A small CTC audio transcriber, trained from scratch.
Training: soap at rate 0.0017, 12600 steps, batches of 256.
Data: 26041 training examples, 123.9 epochs.
Rows from block 2, named by matrix and row number. Each number is 500 + 40 x the weight over its row's rms, rounded and kept within 0 to 999. All counts start at 0. Numbers have three digits each. After the name is the row's rms in percent of the matrix's.
# convs0: expand pointwise conv (model.blocks.2.convs.0.weight, 384x96x1), inputs 0-95
convs0.199 103:548583472518572509541580568556466541446506519527458441526520504499476487480467490575572494517513566473555527531560438526546504514520530475534502526456496485549524567543503524574528433507524479503517500465434548483458481540576539549517512550457506547422545496510483483530485427532501463535
convs0.200 090:501542507577527522493444493560489540481522499504516559469571463451437460417530545558507513508475509548518567548534514479530543487533485569446539500503490567560453540507561481514496473474488508478511554491609496490540580526474493519498441518437525437536456471447511475500462467556519466417
convs0.201 104:556491499459418413486473591488474496531485545477597496491502535548465523434484577488486508486532504488527475487515466496514481465484484457580468521503481519564506576533574532405466480445440454547454531462485564460459446527518571544551546495527515519516508501500491484494472472562502447526
convs0.202 122:603454467486504484548557474503419524525517487446488486474553524524478479521488431574576513454498526507561465468459468489503483547495444488544421461481536491525406498507568517491486498470537492521512460498567456620458539531454519414534528545480479545557518523510515526478526509483549492482
convs0.203 109:484485546419556488509516523464418469482566480506448495499524486441543553466540516573601513507513513459553486545524467549511509470452496543564516478504553515446558438491557530477474568549584526504567465538551546466550482504458479500453464551507515455434547550456530503507503546496497521518
convs0.204 126:572508444539459530513479468470474511515497432455471525526499563469492466435452424574531474458476538465453531526518426506482501476465470601479455509479504477585441507461522507488481501461476527450496574523535545568424540516545493433529562512467501533498523556460435483496497476571514457511
convs0.205 102:492479480574475487476499557511484571534490486541594524566534451427571481545411470487514562551570521509488461411524522497478571516476498498499529583525471510582551486483561463516504460526489485515466556489509512509520504512589506546487542498428504472460504455497457545472558537544497525500
convs0.206 084:593432447473502546509489570495516479524523516499483561430516500531523535538566481483500509510522507515540463493431440535564509505512565537505546411445502508463498524492488400491583496543512546467496477548471512536503485468520480484504527478438469509552501498477602406567502540517517521431
convs0.207 106:614527452483525515436526511454492534472469500478530475519435450549512552500491526550505499518524481477574508513534459477526523538458504499464506578444513499536579536504491502544477536468480462436536539478485571460456496618506485473438471495531530500463522513510536544570504607526426487541
convs0.208 105:536584504535518539544471538499505548557482554523422484523449453552466443469597517472431480547500502492543534530492499537492552594518492474511528505512477500478465474547519502459558448468531553493522535554503504575509517519513434448431445573499461457506581466461535478442470517473517492448
convs0.209 107:475468505451488486541544502532513479483504531559600519459490564539569490493454496616469534541471477544506512535460564510518519484550506507542504530477527420485567527477420477513456393527487534445471477533466557452549468500594514522530511481529476430510485518542449523494489515500472508569
convs0.210 104:466533495537521531460475503430504549486514495502534558544459526451536571534496452575561469557459467512499476599497523463509498462523450438605512547542496482507498525512523463480551464490498485508548468498508550503459543424508501490566527539466437593467589507491489454516548469447472482445
convs0.211 095:523554490443452471476476473495474488509494479471486498564523477415531498472544441481550501530547457485486500493478450524445526482451497460482487535533460470550522488528568467507503448582425558523483413454585509548496557516436535456504456483504445471582536468538524412448534490455495545448
convs0.212 089:529535416503480450531502450472477503490520575444517499534465482492494538522544511435520581429425532482592505482525537618453544520512462493507465559482485531530463500500435437508547468512483506475493430532515547570482533513497510580479462478427516545582522525537467531504521509514465477500
convs0.213 094:562536456530567454471487540435458567513500492471552472463491533527507443462496522532513514450483455448598527442482520488482585483493541518467475543539485509549505506566473504534449519506472545444490481461582487570501504504439565508437521501550531478432578506485489431502445500578525518520
convs0.214 106:494493585427504473401472457459436487536489506511506532450459527501531439488449419515524546439451381478476496492479465460536457492469515487480525487535514478622476506432519480468545487538483482500490543484504466451517482442546460523501530490510527490508474493505537530442526431515449519590
convs0.215 089:508545490519584506502498532459461534495535500463438498426442493491455519480561480460479465425495494495434529478550434527566454507552511590457483404418514526487475539492513492501535538480446574470512491479490525458433513508418515513431457480525574548525457527529512469445551472510513506477
convs0.216 089:536507520488466518429465496463519491525483463514489527465459479549472554489445474475444558465542477552513479482474479464445519504535408449458488422488530434494462509472510605509438533502488493460482544440491487465428526479525467530451418414473491581565521552457550481547471525545538504480
convs0.217 100:547558512498509495531504463519509510559551539478492455530543413479525488442508482472518496465497504447450568540483564521439527503475457552423573511507459479524440558456446510481487514496513511485507521510486571545551484459479542518392470487514481423473536484497533577581573531514540428474
convs0.218 091:448487473416558461484449473431507574524496550523550495495473459479548450506460512559492520455557478504404497471474512529524469581548544453505552504497493515492504483425427525474541473537432571463561548534516490480435493534457523451456511433470521504483455518508538476499582486531509449527
convs0.219 105:476543486457489467510475481516459471486472454528542457547516483471545418488485599526488453516576500485487500494422529526520396473480507554481542534630527511502480484568483492537475568552436585446513490531485525447442540476522457486578467552517496533472496470517510517505494526529503446514
convs0.220 093:484493513513595520512552518423512486458532531427485493521465418464540538501506471488466495534522513490555459414513469504441496498576481476577464471541483499560499487462472462473498552420523473394485442454511457439597492535489537490466480476485490449513561523488459503521480477550557453506
convs0.221 101:511558458493455485456472522431526558538477451454517525491545562533514497468481435470452457480539479536527522574555496467481497492435471493571565530548538510528506558511519492446524479508475488521531571504506478509472462477550546535434462543466500544536498405574452537465381528461530481517
convs0.222 097:533488392530476522478481548515479516534534508455545593453562496433476484451484491512520446525518581568471477475485479477500469551537490523505539455467486490519592492503539529592490570503530425534442465542442553466512454469450449459507452500505482471494494472486538428494449474558481507541
convs0.223 095:483582486501517465469535527489493569446477546530530491445458562407559492519467493455482529482437517487528464468492473516469533543553420465489506475515488574515505462499523449447504520525460474477457563435524518454530475523469422495505534463465504552538581493562560547571499514440433519452
convs0.224 093:468504583464510515546500475530526535474525510510526501514508421514492497522527435547537512443553484504488474489443492459499502547478456500542571575462449529503474523505520530489558519482531492448548466572590575531570488468468575538567461526426479495409412501500448478531499538499528446514
convs0.225 108:502444451562473540507504475468405500473528511498557480517524489539487553430494461527530554476541511503482517512463512482491507578502492537558498534503462563547417545553487475528481505559415555530490512510461568431534486536500498530480528577462538585581522431484478430486511481490491570471
convs0.226 104:472468484471560510451442505562491526478498478455498512507538526487548515449506433579518540461446551515363504435518488453507465516452523495451515477542496447478404514535479502469491568539500578466472495484552446507521491484534505439555515490532510470576453518487527529506536533462468457413
convs0.227 089:502447488459550479511534489498501485496430427478511476485589500516503412534488585566507552502502416522614519467461462481525543481481471477490520451593477443474506574527504543517434478499467468500501538484500527506481499552482503481481478572543457555467482514498487445523457491613524500483
convs0.228 100:523457494547488563539523524501496509532448537511524491461579505551495605535472478545510549513498505420500543521543449570496533484522544513536431544502545559476484540526477398480490506492560459446534498478488483538490572532499510542587510448451555519479465496535468457404475494499495566465
convs0.229 094:463449499482587556492501516508552557496513502435539506503540477391553533567481500511503492492477502510498545492544483559553560483531460604472478508485486438437497482417485508570563534498474516515509523462515493541522519507453500538537594474547465516529481504594510513514537485482581551461
convs0.230 083:464481526523542475540482495518458508567509477443561623451504449515476473488542492518475569490507527507484485476496535429438563499542462525423500493505480442515470407486471551498490510534434481543461510605474481506564544535444544569481530514544533483507497473508575465491526450531538544472
convs0.231 104:505429559516510498515495561527556546617432553540484508445493531554572505522442503503497516443485491496497467508588465483412463415529456553505463477560493490503429501505486524513531503509541533542447466483495503512478475514521527510517500540536462420549522509459412439459482464474555522531
convs0.232 109:526494506556490459510490466461472501472511446416506526494490546450498465465510504483475495433531511492553543537465594464498500474543570484592479479620531542455493537490451528457468496512519498446587558504453468533522585481553520488564486460561496515437465535510435506508475521443484546514
convs0.233 091:451515547472567511533477542572472528516468531562469467516464437549460572505489479523553533474553542527471511507442444507542433585489431507471479403447527530543544503508490475541476453515483520465500558472541476557538489515538516463482489517464549522491457545449429469484513526567478583458
convs0.234 094:502444520531557486478489513475593471483502483449500418601541574517507465536441558481482441501518530448550447477555481603473488530516478470486463491542477478453488516554427424503542468521556547453501517465470502519510485563469554464512498531479501545584494526533559504448492493454473479470
convs0.235 105:536466489512411466526382507439422464459552496515490512487495484488486447448519467504528482543444447468537552475492489495545472462493498535509458447462510501477531513524500530503463550556461536421545575525527552538531503437494524489460457507545579491503569536441502490410557495536530440516
convs0.236 102:558377507478540525548535443480463505555491438520465497518451513567498464517464473497418542549519490505522528554526495423513492491560477473455506497576418528493494557440456416505489510567415467542532580458470486524495484482521553491478525501542461479559536515501487482541514481485546526507
convs0.237 091:521458539439485453449453470562460491534533507515460540513515526459597463468560484479458443432429529508456482594552510511431472539450489539475517513538491587578504488478473517538492538493467444485529534478504433494474481466601477491474501444459453458548475507483448555493516534472522513515
convs0.238 114:436511541490546596455501493432563564453479564419485454516481598520478543506469543536562495476473523521484411481452521534500509496452508519546598505479564506449547549562507498490498467480578568554458481554453546516492493533503511548476508525456548520529532479483488524502458482503493501494
convs0.239 097:521412535452590540452449442520434498569505469502503504484471500567503512449512505473506532517453443536545487474488504536505496526573513458533466516489499494524360544501553485504496470608488509515497507471523499465544538523544462501480501507448612541520563526514530511504515430494494565493
convs0.240 092:608508441467406470513439511455486487506528512530525513497513511519481536446469503518454481549545501535504530439497462508473496478489503473520524411598511511519424534555449453488518514532503560454496459476525503520440519564495519431482519523418419456566552453471481492539503546436537536473
convs0.241 102:549426432404469487460491463552481456491495455561563542499509509450510455488537507509481477484492477508526514464530433543528541514434504466569499522490510441531525505575483463494483461527437519463469497552525541425512544508533493579540465493473510457512469544474443442461485514610495518591
convs0.242 103:492497505533455505494529489518544454444483484457565470515528437509552510483512488436440570437487504546467549518459511417413517549472511487530469545559549511477462531569561527580489430506501530492510489530519478589458534430559497523434480547445478515535429495521474481539472564477534485484
convs0.243 096:542506468521532528490547578422491506507506463467571534490521453463574496488547527525535438539490476510517563558554490497506588517516508527495475459486480549603551521542503420519596514510489545461545518518503438484546600481543486506480523470501470509536490538463449475467457525575452483527
convs0.244 097:470423514536487527510503493447499516486496554491508438474456457511513414500556533525547573521559515467559461525536461459491448507542476553485511448447543495608461512511422433585553500480461445519422499529545531485509527480452535539472525462525496538515496557482488467421479439487536520481
convs0.245 097:480472527457495505520501532494503527501531493475537531482468493499437509447498508451503481515485489561500519545542524492512476500569560463438539571498511542586503559458496450539482530538550518431581526495578517566518481471495490484404463520498513457521543409455455472505416551446418470427
convs0.246 100:523522531500443478418512466470521498443505503435477426474582513512469540456495480423463497503505478510506536446438484513498522442477590514475578490501526466477541465486438527497496531457545397497405554502505545560503463471445526427479411515509483500523493536496487520549513460549488527440
convs0.247 098:465502533447530441518491402414509490403484497488458543530464513547529520496478561511440503488473504547469544518532587494482501494479465471569520488573503523520415522464452454454469553475450457540477509426494457452415523468474508523413501491561490518511477528499481542467564467531470483516
convs0.248 108:474513554416492497478428516513511499513470522569495514501509500517536440448434485559411487518472471477531558512505500509444493484474594447523486469482424497586473529467495549599536429522518557464460485484507475509511524486532476551565486486528434521477489469506444497485411562529466553536
convs0.249 106:575591528494503415418491486527386453457470470490503480483494491540510499523472497529531529422579428546471511494465507571448463452497523547503518428563502474512487477490525458512433472476511492480469561514502587471490505492514504435457508579524506533483520455485517491505527588496468494539
convs0.250 105:485505486483456480509448476477495431535515493553532511490524538446512458511462491498509483503509515440466538458620466479432501522498545489561489499509527475560495518493513474443572420490503575502533529435457476529556388487531505543506535477419488528575508419471472589490480514528460465456
convs0.251 099:488459441413533523466512561473435490471452512512501562501481556559524488481550524572534483506447529497518488479534526526504528511431436524481496596528545552461517536542454453537488557548463522519436516597456461563492518527512561559522447535454477465459512533527485493500454492502555491575
convs0.252 082:461510539471530449496471546520476510491490513507422501418479478493489528504514424552517473482503490543535529504532458441444521469397516485543451444461523522569504519406419424499559577495421535490447534589549471541468453486500463506461507496476502448569522484532495496534510480464520536521
convs0.253 084:432508605540474600495551479470499487493502493417538581484466498500523470473519497548467470521523464543479488476479494461575515505457545513461453461476558533522577470518525578470540492501462537528443434512480560596522529465532488545528495528487462507510501511479459400516463467519549545526
convs0.254 104:459533504470474378499481487496539504513532540527465538408546503445556501541529525554498550451504524514437522532411486490542484522483460555486505470467517505523482517483531538480467500533438498447509575635492503427530515459473557491467494459450561534530472537525441503518480496509509481423
convs0.255 113:517414501543472522520491535479509508478635469486501496554485491433514462468552612478515481514512486470509544488526520510486444543447512472546584495556423493501512449458515476436532508519514474437491467505501532530490416500470474478518606432451430511514529539495519528455475538526540492520
convs0.256 091:537434531538460464473415468436500467413517448572435476494522513517503444481425481587482534603501482535470543447430490466476514511516550486508522472441440499544494472514512500448560467510414553548512519492522510492439500487492537480503448428461530504471460518524486513478470505459443500542
convs0.257 096:463517551497449417493569481515517432465447549430547495486484481476452425443504560518483469505483504510472560520493537504538524478489562562427518495565504497517578556520436478440525535496563529491470509443481507521543483471426513417537511511422462531480462586524531536479498509492485533542
convs0.258 090:591494518553496470495498442514483454495527541561490503478465474483476486455511506477561512434489574503465510469449517547558479539444454562514533518487491504468472549464535539516592485545520590553433548567467547471508512523488505490491507498490461514602442509442454551493550464495488407460
convs0.259 106:495534485451532525481560560435530408528549446461543518587473487529500503459463510491437528514477535457561447472478563484580463474504447566528486458547517491547543489510483500554615482510514492524449494523505450416448478459507501508536476499491526550592499518496538433500447495483515495490
convs0.260 093:478483509480470461493519503448531517545482481546622493510485476475566482532428522524482553534547467453482495576475552387515518516532504505432515498538494463465556527566506495513487503476517436444526485507483495489465555412504501513518463564468433570447448558495469467498480501576489574487
convs0.261 110:487497427550542488496471458417494471515541446538513565527550507539535465450512506550571539531475442614478449466477437438486451467466537434443532554513515551490520501461534507487500480486481531615513507465485536502512445472466458481515516485446558501525503530477490486486451557453470528436
convs0.262 111:521526558563495528539502428533483542474526522544536529505466560457569552485516488515553485493449508498478518502531438543488459522540459458532545586507524555535528582490466462531487428451515507457507569554528493519512511506490531488483541576461387528464537492461498488489416509504557456583
convs0.263 097:544469506405564583427449551510582526447524511515488538496506547491474488471469491533512547504495456579495440493442461481535482496552503429494564513481503560554559497543456538485476572495437481571485491437476549461502440486477550447454481570506481538547503530481487480523521466526477457494
convs0.264 096:538551490457487510467496502543431469457486527469521480471450495463499547486516486553504555479439532572539541590500492481487500516490477498525510610487464511508431556506576436505495509598476464510559558481526539503474517539568549453462546526504523569585492428482520451457501492481508547451
convs0.265 092:532501474486419466487452513535553525486502438437540484421530556484505526541510506497490480536509578498473513454565502495487516571585506494443500461427498427496512428452518436436449498427500470504553465479558445531446466551515482480430459453520489492522494519469469498441500573554540482487
convs0.266 116:447630515457541443444491422503488548507476483521521452433506580529528548512512515528525558478460458498497460495491539492531479490460548529572503559570447475503544529502409503506493474501492486442567544505557475526488488492504482540493477570459491549531518536467473449505541543451450476579
convs0.267 095:597433547503516532549558475563503500533538525496476431505523482532484497494473525509461423544460534555475537487480502450521548467492551501496512574530439609525544536494459510606520521521478504465522519523457486470497461489564479556567455503475481436479603494509462453481468540532504508520
convs0.268 101:527513539493472446551511501484467442464535478478478472543577478552530495449528526515433479474466506377595521432531514510443482535518513438488488546569528483516531438492495509531489440567522463496544456499493519578489460470558437481439522506511450461531527400500494553452527536496517524507
convs0.269 083:492523492501523526492521485487433509479461508480553410528497509496454503557488504465481455517438479525479520413530485547574457538545563457434565496535413534553487502530526547592499458472525437498491481490508445431500480535552453597484504577504532518477532423546537504509507519512571505496
convs0.270 096:512423519488560452512504529499452547469531455505541474455500514500464496521569489467491532537493539535579548474501455494466522508509476574481511571516560439566453523511539492428488504519477508495491451524560455586531421466497486465539457489511548597488474454518467478437463508517508443391
convs0.271 096:440525530463468432494496408449459495504548454529465514508505467518518512459516472515524573451501549482439552555466468485455591503528530498582459500514554512481482489489508551503516556476520508580507513523581441509517560561530471511553439551551542475506546539487464526509556481424466450554
convs0.272 106:493447489463520480514586504506500519531534544454548539509424498482536490479473436576485513506477529556501560545431491420475555525499465443526542445590575534483462580423454507450487474578471462456545460517448517524531503539505508501461462521454492520506476533555466517488452535479535443487
convs0.273 121:526493438484495482459492492455511544438450599473451556503564488615544456515485509523522444442508520497535493507404540504545512441429453601526528575471474500456470493560461460493475473505483462517492491525476530498485466519461534486487506536572456487551455534461508519498467446531560476529
convs0.274 106:492475517550466496483424427527503579488556442490438539474474509509471487507518502513446535390524519529533533446511479432511512526531510544515451514525507487518500465468459533485499367494471484464492509431433508527538484565552506502618475547536462508475442539505488451544544500500550488528
convs0.275 094:528480499467504491479525467500519457491460544554466529549497477505495496579506397471381478509565545518533477540478601530545485513479497457567459572493565507524470545502530527444500541594545456473523527498473558410516465517529453483446479498531541534505483489521486485535465476533424519487
convs0.276 096:595427544504492467538460453534437494493542467422508468507470550569541465550563482415475437515505414519520440444508392550485562471477537485470508494481492467519483537494456484511511510546473526544473455498495545499519540501495489496487493516435480464494519551460540545509492491503412574458
convs0.277 103:550490521494474490605496483454558510518509526563517484516555491399573480489482464426528464462449459440526566406519486480495500468522487508559509515537510527485528531508498441470430521504476543395538453524444463505571525507505515487536551488502510491479496444423463479539418499527513544493
convs0.278 088:493507473530487509446494508531519473522512489510504540480480464457441500477481526418590563471531465498456514491475467535537537509509453511501487440481474568484520490578487486566453473409450483464457516455476447578477583571575410466491481448555574502496525571468463481510519448476538502500
convs0.279 103:473417456513456618481470477511560444547584559459463537459518531487432497436525479489475490520517520458484450480503486570477460475560472527527479490520497462529481476504414518466524506478462515426476461471553531547459465435504559511455493545478419504538528439537519492549503509567532529514
convs0.280 118:526449553490507459556549582521423490517531440535564546523556493582554476477455560475562515513482553479553475498543478589504529538530532538534552476516501511465489464516528461411470501508487480460479421566508490529516576475526503535449435535532514531456484510520488489481545534527583534497
convs0.281 094:456486494528512517461523526440506528453532498469495524517575484619532455538501459470497515513539460473486542461493495519512496513485486466471547481473470484518459527540482524435509554593494499482550487586502508557423546538454474553478384463455462521534528519473528544473487498437554410430
convs0.282 090:477506433496464562534458425520479504496600440512474520489559559464539494515524431506504393479459479487543527509499460508487471500505511474550357510488490456485485469501476564572539527537568482486524563499519512531510510519502485479538496532429569526520546426487514482520550487502536567520
convs0.283 097:493398464513512547457481447532487496491538418437536533564490578556521554478452539486520569518481494521525541482479534529529500431476454536427478511562531536523492533546557534487505522477542494490551513486477489398502523506509494433519515530539593522624481468507477481480487457495460504495
convs0.284 113:539517455501531540390535498471503496486471453553498460529475574481500474512497443534579547555445510485490588518467442448554488463492576533542497517453458522497457601583485524515484506549486511456481466542545471487513477517490559540514385474471514494467463544497507475520478544477528476448
convs0.285 107:424497550454498546538509538509511531452447510574546557516483510488521475496510533476548490472514454525570480497481475476506602484439481503471483530570453479476510487460498544467539432477532546585540466586480499429594502458453473464474467458463571497472504520488518447522446492562515570488
convs0.286 107:556493486488533464461494495509524487459509513449541438431505442495586467567467509570544518600531500555517558452491494484593453522502505534576530530409500534541442516505479579490501520447509468523539510477420517583494487487507503503531489541477484545457532466515499555539461489510436520545
convs0.287 088:497515567508480438598558602578454568506470511500530484525422547501463480472484512517538480522523568453471469515509454431455507502541479487515515451471546444523451571539491530554529517504502562465512519503492457522534502585478500505480522533508596510504526572490504507437490432468533521542
convs0.288 107:450471480454475478461501464532533449539485490496516440476582497553507421479468500461472454425493457413533494533586464424507430450543448468495429510514504479490516494480471496468511570549504490455524599504485472503547573500506547418490460537482499514512544509508523536585436489533480496496
convs0.289 092:495491553530473445480466493471499530472510460584478472542488500557524521486524400504507520520459514377522498469448503455561479576527443521548581450488512541452472513495465464583552458413458441477526523507481557545522528482507421522537439551528519524510504529530503507521543505445501514523
convs0.290 132:469453540474464521470482561507500474429453471495416481520494462504465474555514462466560451490531550453429495548463603476565509469542589518488495537493440520479593561560491491495500536517531471432532492448480504460481465520447521496547490507459524479566481470464513452487429481570493523453
convs0.291 099:488524510364497459600492540497490506543452450495452497526549525547489495476512550499435459523523527513448512499536492473505470540502580423487476540505490563505556507481544511487466472541509533544461525576526508477528512457485599547494568525476495458474459447512529464474495569457446452434
convs0.292 101:493469549463491465527537463497529542525589519410452478461492457447473546507434498544458509466480471491549517500562537479506497444513471462473519473492440414541513494505541561547508491552440518510429477560490482525528546460573515509525548523446422453468489402572498552494502547520497526461
convs0.293 085:531409465510513443500527506559477493484461505471477447514513592531471546554392473520530496508530514556440481476498492518492474489465460530509477533553461482514485467376500505553584531466496623466507491473530556531504501461481498488531420497488512503544530485551568551489492506557490482536
convs0.294 096:479480480513534500527506520535490478538524457469543425486499551517418470527563494480477504463460533448501438486560547536510500466602496512550459500513559494561510538568512592493532565439483521569439486490558539486579447514500492465463522500510497475549556471476531422511450493426457450501
convs0.295 110:499493538429559485544558501470509451504547480505493507552572482592474503405475530509507540491486576474513500494587502508486428537546502487486494522511499542435488497461575479465498567456426560438487562524539485462498474498463545559459510464482533452516467514487550511508552486438448584524
convs0.296 138:486531525432504491501444552525571473490504483497472468496613439543514578451490469528560491433485494471575508459514452482462545532480538511492510484393465547550539551565474494517497440462516456525504533426534529501519490501438470498534454509490468476506512494480524489547497575428464517589
convs0.297 118:420509503519470556497527536548472491478512506484511489518452547511531532552580419528585467539533430408480428527492581514508539548534519598512480465558544513481550536503485466480530537506521471510489520430494506586438513552468476503523482563498521564524498513447438502513527476443481526503
convs0.298 097:453453407544553504469460515528485441553457571535513562558470505472495506505577520558464469483558502495441474543529535507421525522488504539550482506545465492561476500487498480443478479468449540463505486458496515549462435478615535521449469478435488530493439453474450479526562462465504458481
convs0.299 081:504518466495464494501408476484471486565498489429484476416543447567536442463508449489497501523545492399454512487502494480473515462554491474482629487448578487512476526526497499470572485496452524574541575483542494403501513484517491512497535507521554501503503532578501476437494529494445476505
convs0.300 100:472507513503478552514495471583493530570514419526449494475457481519485467542484431451499517530465517479464457526506463444417489470512461541504454551553505532543432454474466575587508604501514494584552495473462511507487492417489521491509520522483462474494459511555509464455494425481529418516
convs0.301 088:466511535577590508422508392499461467440472552502465513509529462520463576493591475515557461528428477519441514497487559472504490473458520479435504533503453524517497503470476552560502500470527478528470491478546525506538482449552473531503518546474531609434459499471494469544491491541423490510
convs0.302 081:491470423490498481526480492549548573536471487478565472523521506508498562521531499551464504540540460510510470490511587537527543499428454475476492542516537520420492525550461509473545544498465538542534557598451493432468469544467400493594492505517515535466482421545471459560484471473463469504
convs0.303 082:493380461448459522493504523458483535522520449499518514479503487527462542540541585480463497586436516502566482556566505510450467454421558498591517511547456500524454446446515511477557465518469487499505556494543516456489531491439556496515514538488522475493461526452434483492585483520531450461
convs0.304 103:511569612539522525500529590544502471483504566559531567555482503512523551498484528506477536527526535482476543464497535446452542490565569507557495569485451531416507523584534532479455528462487517442427429477460513488506537530546482572541509488515518504482453470519513480503451547448523487520
convs0.305 096:478558504453551486494486488490556491462533464450451514529492486520458471557428453412505466502556553496534474437449444457396506538511468470521508442503503544465550515481507517461473518464450510482541523448455541519486455460500491485452515497446438507558663474494489502477463502526479478481
convs0.306 096:539515488501485479429511492497569544516356436482526422484525454551535475548532527559507513530473547546455461551462534511520512435489449455477538447404555455510520519514477466460497458484453519498481545469485505511528547452534429592479478461500461461534451514544535497467480486526513476510
convs0.307 091:488520548482484559566472512450433512468490514475497574575606454488519507526541501389554478532525525577527492496544510464511524512495513471571463556466562499506475476526547523466468474466503451508557495517515456479506474540452536549552552475471574483555506527535529463513446463575451530542
convs0.308 103:472520475506497551467532422542501486486470485491584476534515458444492507536505467437448480461470487542517463513566479461516529541544471537477591506438519486493515513537478404487566447467458437521529513547567534451554465449501580541465532519580511501493462531471520475487405514576487516496
convs0.309 098:507528468518496510637495522513484452496524524489508446506468515455542505511516547529520511430555432579534496445484488494472457516577512455535467536485517534459506503405540437579518576539464471523527492452498493511444459486538474492467453509527520523499449552435556558440557548492465514534
convs0.310 093:520554526545471496526492486530485497492573498526496457559490547541464579412502577585487516501389480439516502485503578506467494511532451463514472462524443450532543502489491522528552517510524444495511527464467505520472508520549476505505431511505545414525558468568460516520515420450569447522
convs0.311 086:522595459534556470422490499514517519508507438511479403459500602469557495471515513507476526460525471487474526529467506485486470491527472553491467520468526523610443554496505531549551535457506478487560477425472503488526550454556477541543484413507500479512487511494534588462460561525526513566
convs0.312 092:515447474488424469474502452542471486532515479476550554489540483525528422551517516531514476476484543494454443487539461487448546465494546522575580553472458488428561510457490479437586462420509489533482509528547474587499503531444492512569458473468427524556528546547500499523450520452498534504
convs0.313 114:482519531404521491477540488495491441428489480471563494439504439563475446520419511459484491496528507433546475518509466548459532485507511480462584525496526495457441513523518533461463525462550569545520486517574452451497506529508529534468561534514432524550496574486498498449384502532462447505
convs0.314 084:479481530473460497504444479448391514507493559490560479561436530509499575510471486440508517486478487481531439460460562553514530484496447518472527500565478460513488472550451508419535452496496518484516516491537574535566497508472453477531559518572524541511467550532579471401462452476526542544
convs0.315 095:500524515496525501467516541519410558528564519438491437507472527429464474472555540521454479430506457547468533477492514511477498475519366521467502494473533501485514519483484515536507534511519510455449440492435504538521567503456563487556444532437434544468508594491437460514518486464546564459
convs0.316 118:603441534500523506563457483522579552518477533506505548568510513541441530481502484552593448476486541483537446509502496498519411508574486499531449493496476443494496506431465579510475547517561523449512467365509454488505526513450464471519480511476491510479483529489522534509487534450546456468
convs0.317 092:520498475496442545450533511505467473542495554460460544513540564554453520545427479479525544539472543493472458476482548549434596438465533495542510518540500566505531465519435544482445423496499539497485408536505488513553541480508502463456450500476519506466451455478462466481522383488512466443
convs0.318 105:524546517517476496532516495488460493456479505507532501486442453565459497492546446516593464495539443559521433504477480466442488514479557464483496506496590518468581536479451458520462463451415465480515527506510402517473563524502447458517477562484461506421584458560533507554524496459521552486
convs0.319 094:520511496465459558471536539530565472603451492484497501485525498536456550474512500427531514473490482471477466511486522520488599584479583493570556530554462509464569444520462420456495492515507536456491456456526472511496517487454554433517474416496531479550548439527460460508554491522485527451
convs0.320 094:506462500553550535506509565472444475453523470502549391493445493528507516470504440528508471521477483449462447453403466519518495500473449418539425559512555490472492495483542589512457512515522493555489522513462525426542557495505559503541511491496542534523568539505536519580455513501501502587
convs0.321 103:551525597505435503459470511515496483391473475474460516449509506542481516458518436513401521446542527524522513538495536508465588576528526471512529564478526495522477537475546464453465557499518505475512533585486446497581525448569547507549510451482471485473476466457497503532448525483515500428
convs0.322 083:493505534455544549584497621479505490529478474539434490510467530527509561562463531503500530488551538530541510433508512547497499475449536525532503585471537430475490499429446448519460500499510536456523424559519508571492529464488506549543523523526533474481489497519519471416546392482480515455
convs0.323 098:532525485522515551518493533426434483490453504495496479522495526546514445498605487480550495473497578485472477499419488519532470510421481445469463513510580474446536472464501555501516460533485534540501440434524471522492468477459470448481552416364511547507539572502479506489449519486523459467
convs0.324 107:525515459584542492509498461461542457481474484466439490513447468555533533488462452483573545514534497517419515505452462469468508507468572517540513494601515539530492505444513493439468482517472515506515457457499533490483567552488470514494407461387546470406527539501464504547517439488559511528
convs0.325 098:474461499550488386515526473551508474462495536510517558484486475546534486525569438429518461463525492492479531514512422535468454506430586483502540450476451494524476527512509467539511528446469488516564517431495470445522473567538491561531409517521468531477496528465496476504487485534415489394
convs0.326 101:507497458492495560510507505556556512458532582548457453435509441481481469436532473491467465502493495544455498489508553453438584518574495496539501542454520469496520534473504542529466492555554560530439490510489534505535502546476414508489570558562460494444488365493471490489490487531495471442
convs0.327 097:547515523497476463462535506545470543541500517453490535534493486584546497467428538503446528541528502425494496537456590579500489482496547493424494520407473487474516519504509481448468488508520413519514555566451592423539519484552498510527486533561419488499455528492475567506455494548492470521
convs0.328 100:533542544389555503519429531472499497534472486538556489530460464525508471538404573511480564446519447452488546519537518514571466513503567497492462468542517460511496535539532582469425497486479493436588553511538506533508508447523450457542490486498529456445490453434507472506496493471549532525
convs0.329 089:543511501451540590533467581525550517504549533484522535525469482553524538479522488462494486439492518491468495561512599471564451457500512540450541443538452474473568516487526449495397462513459494526494540527470480589424459485501460513451470515408477448502465465448487462530476479473506531520
convs0.330 088:508422469444504539470493530533420545571514554502553480508513522449544518477523505489488489506547511512414463470580510498484478481514401511474509534542436444509443517473514514422545564444460535449512502477501496485558426468530507457438460542457517490413502491411544521475467495522542527508
convs0.331 100:439490449477533502492498502446492495432425385461475433479481534535513523529518499478540466495497515515594466475449499529442487512515469519490487477458484511527537492518493477526479423513445472517457524500445572557467439480489452441484486514554470482399423507455512466506570507609529507516
convs0.332 112:532518565434557535539477517449561472492448500459453428523503477463470482482473526508461509491481513489473471509532418453437545503609451447519499481491506498488419579488467531481508438474498501463585494429569559514527499466529553493556496524522477482549521462447510513446467538495406495501
convs0.333 109:430453453497443441532418471476484466482508394540561450466444464553472432461556480496486506502529525487521508491489425502498537513498533493481521504525530521430505559554534451486490493501487559537503537509489567441512443452574573507550532482508490493615490532540447449503494535530525483509
convs0.334 095:402461540530415516532586511572528461530486454512516521487547470548476529529577451532483470448543472516493516483457525518516490498461507528512524551578513475508519555540460560447515484488481526441495530453505521484552468527464538448444477465436456514531430537499447527418490524497564430539
convs0.335 102:471568517385484501495452436481510471484505475467483519462449455492497507499450511510467495440490545480451465459483561531477485529509478541460467487555473499519528565517456525585501567468518524525554537445534514470499452518493480594434587515544523452568497547464459530500508557463485400524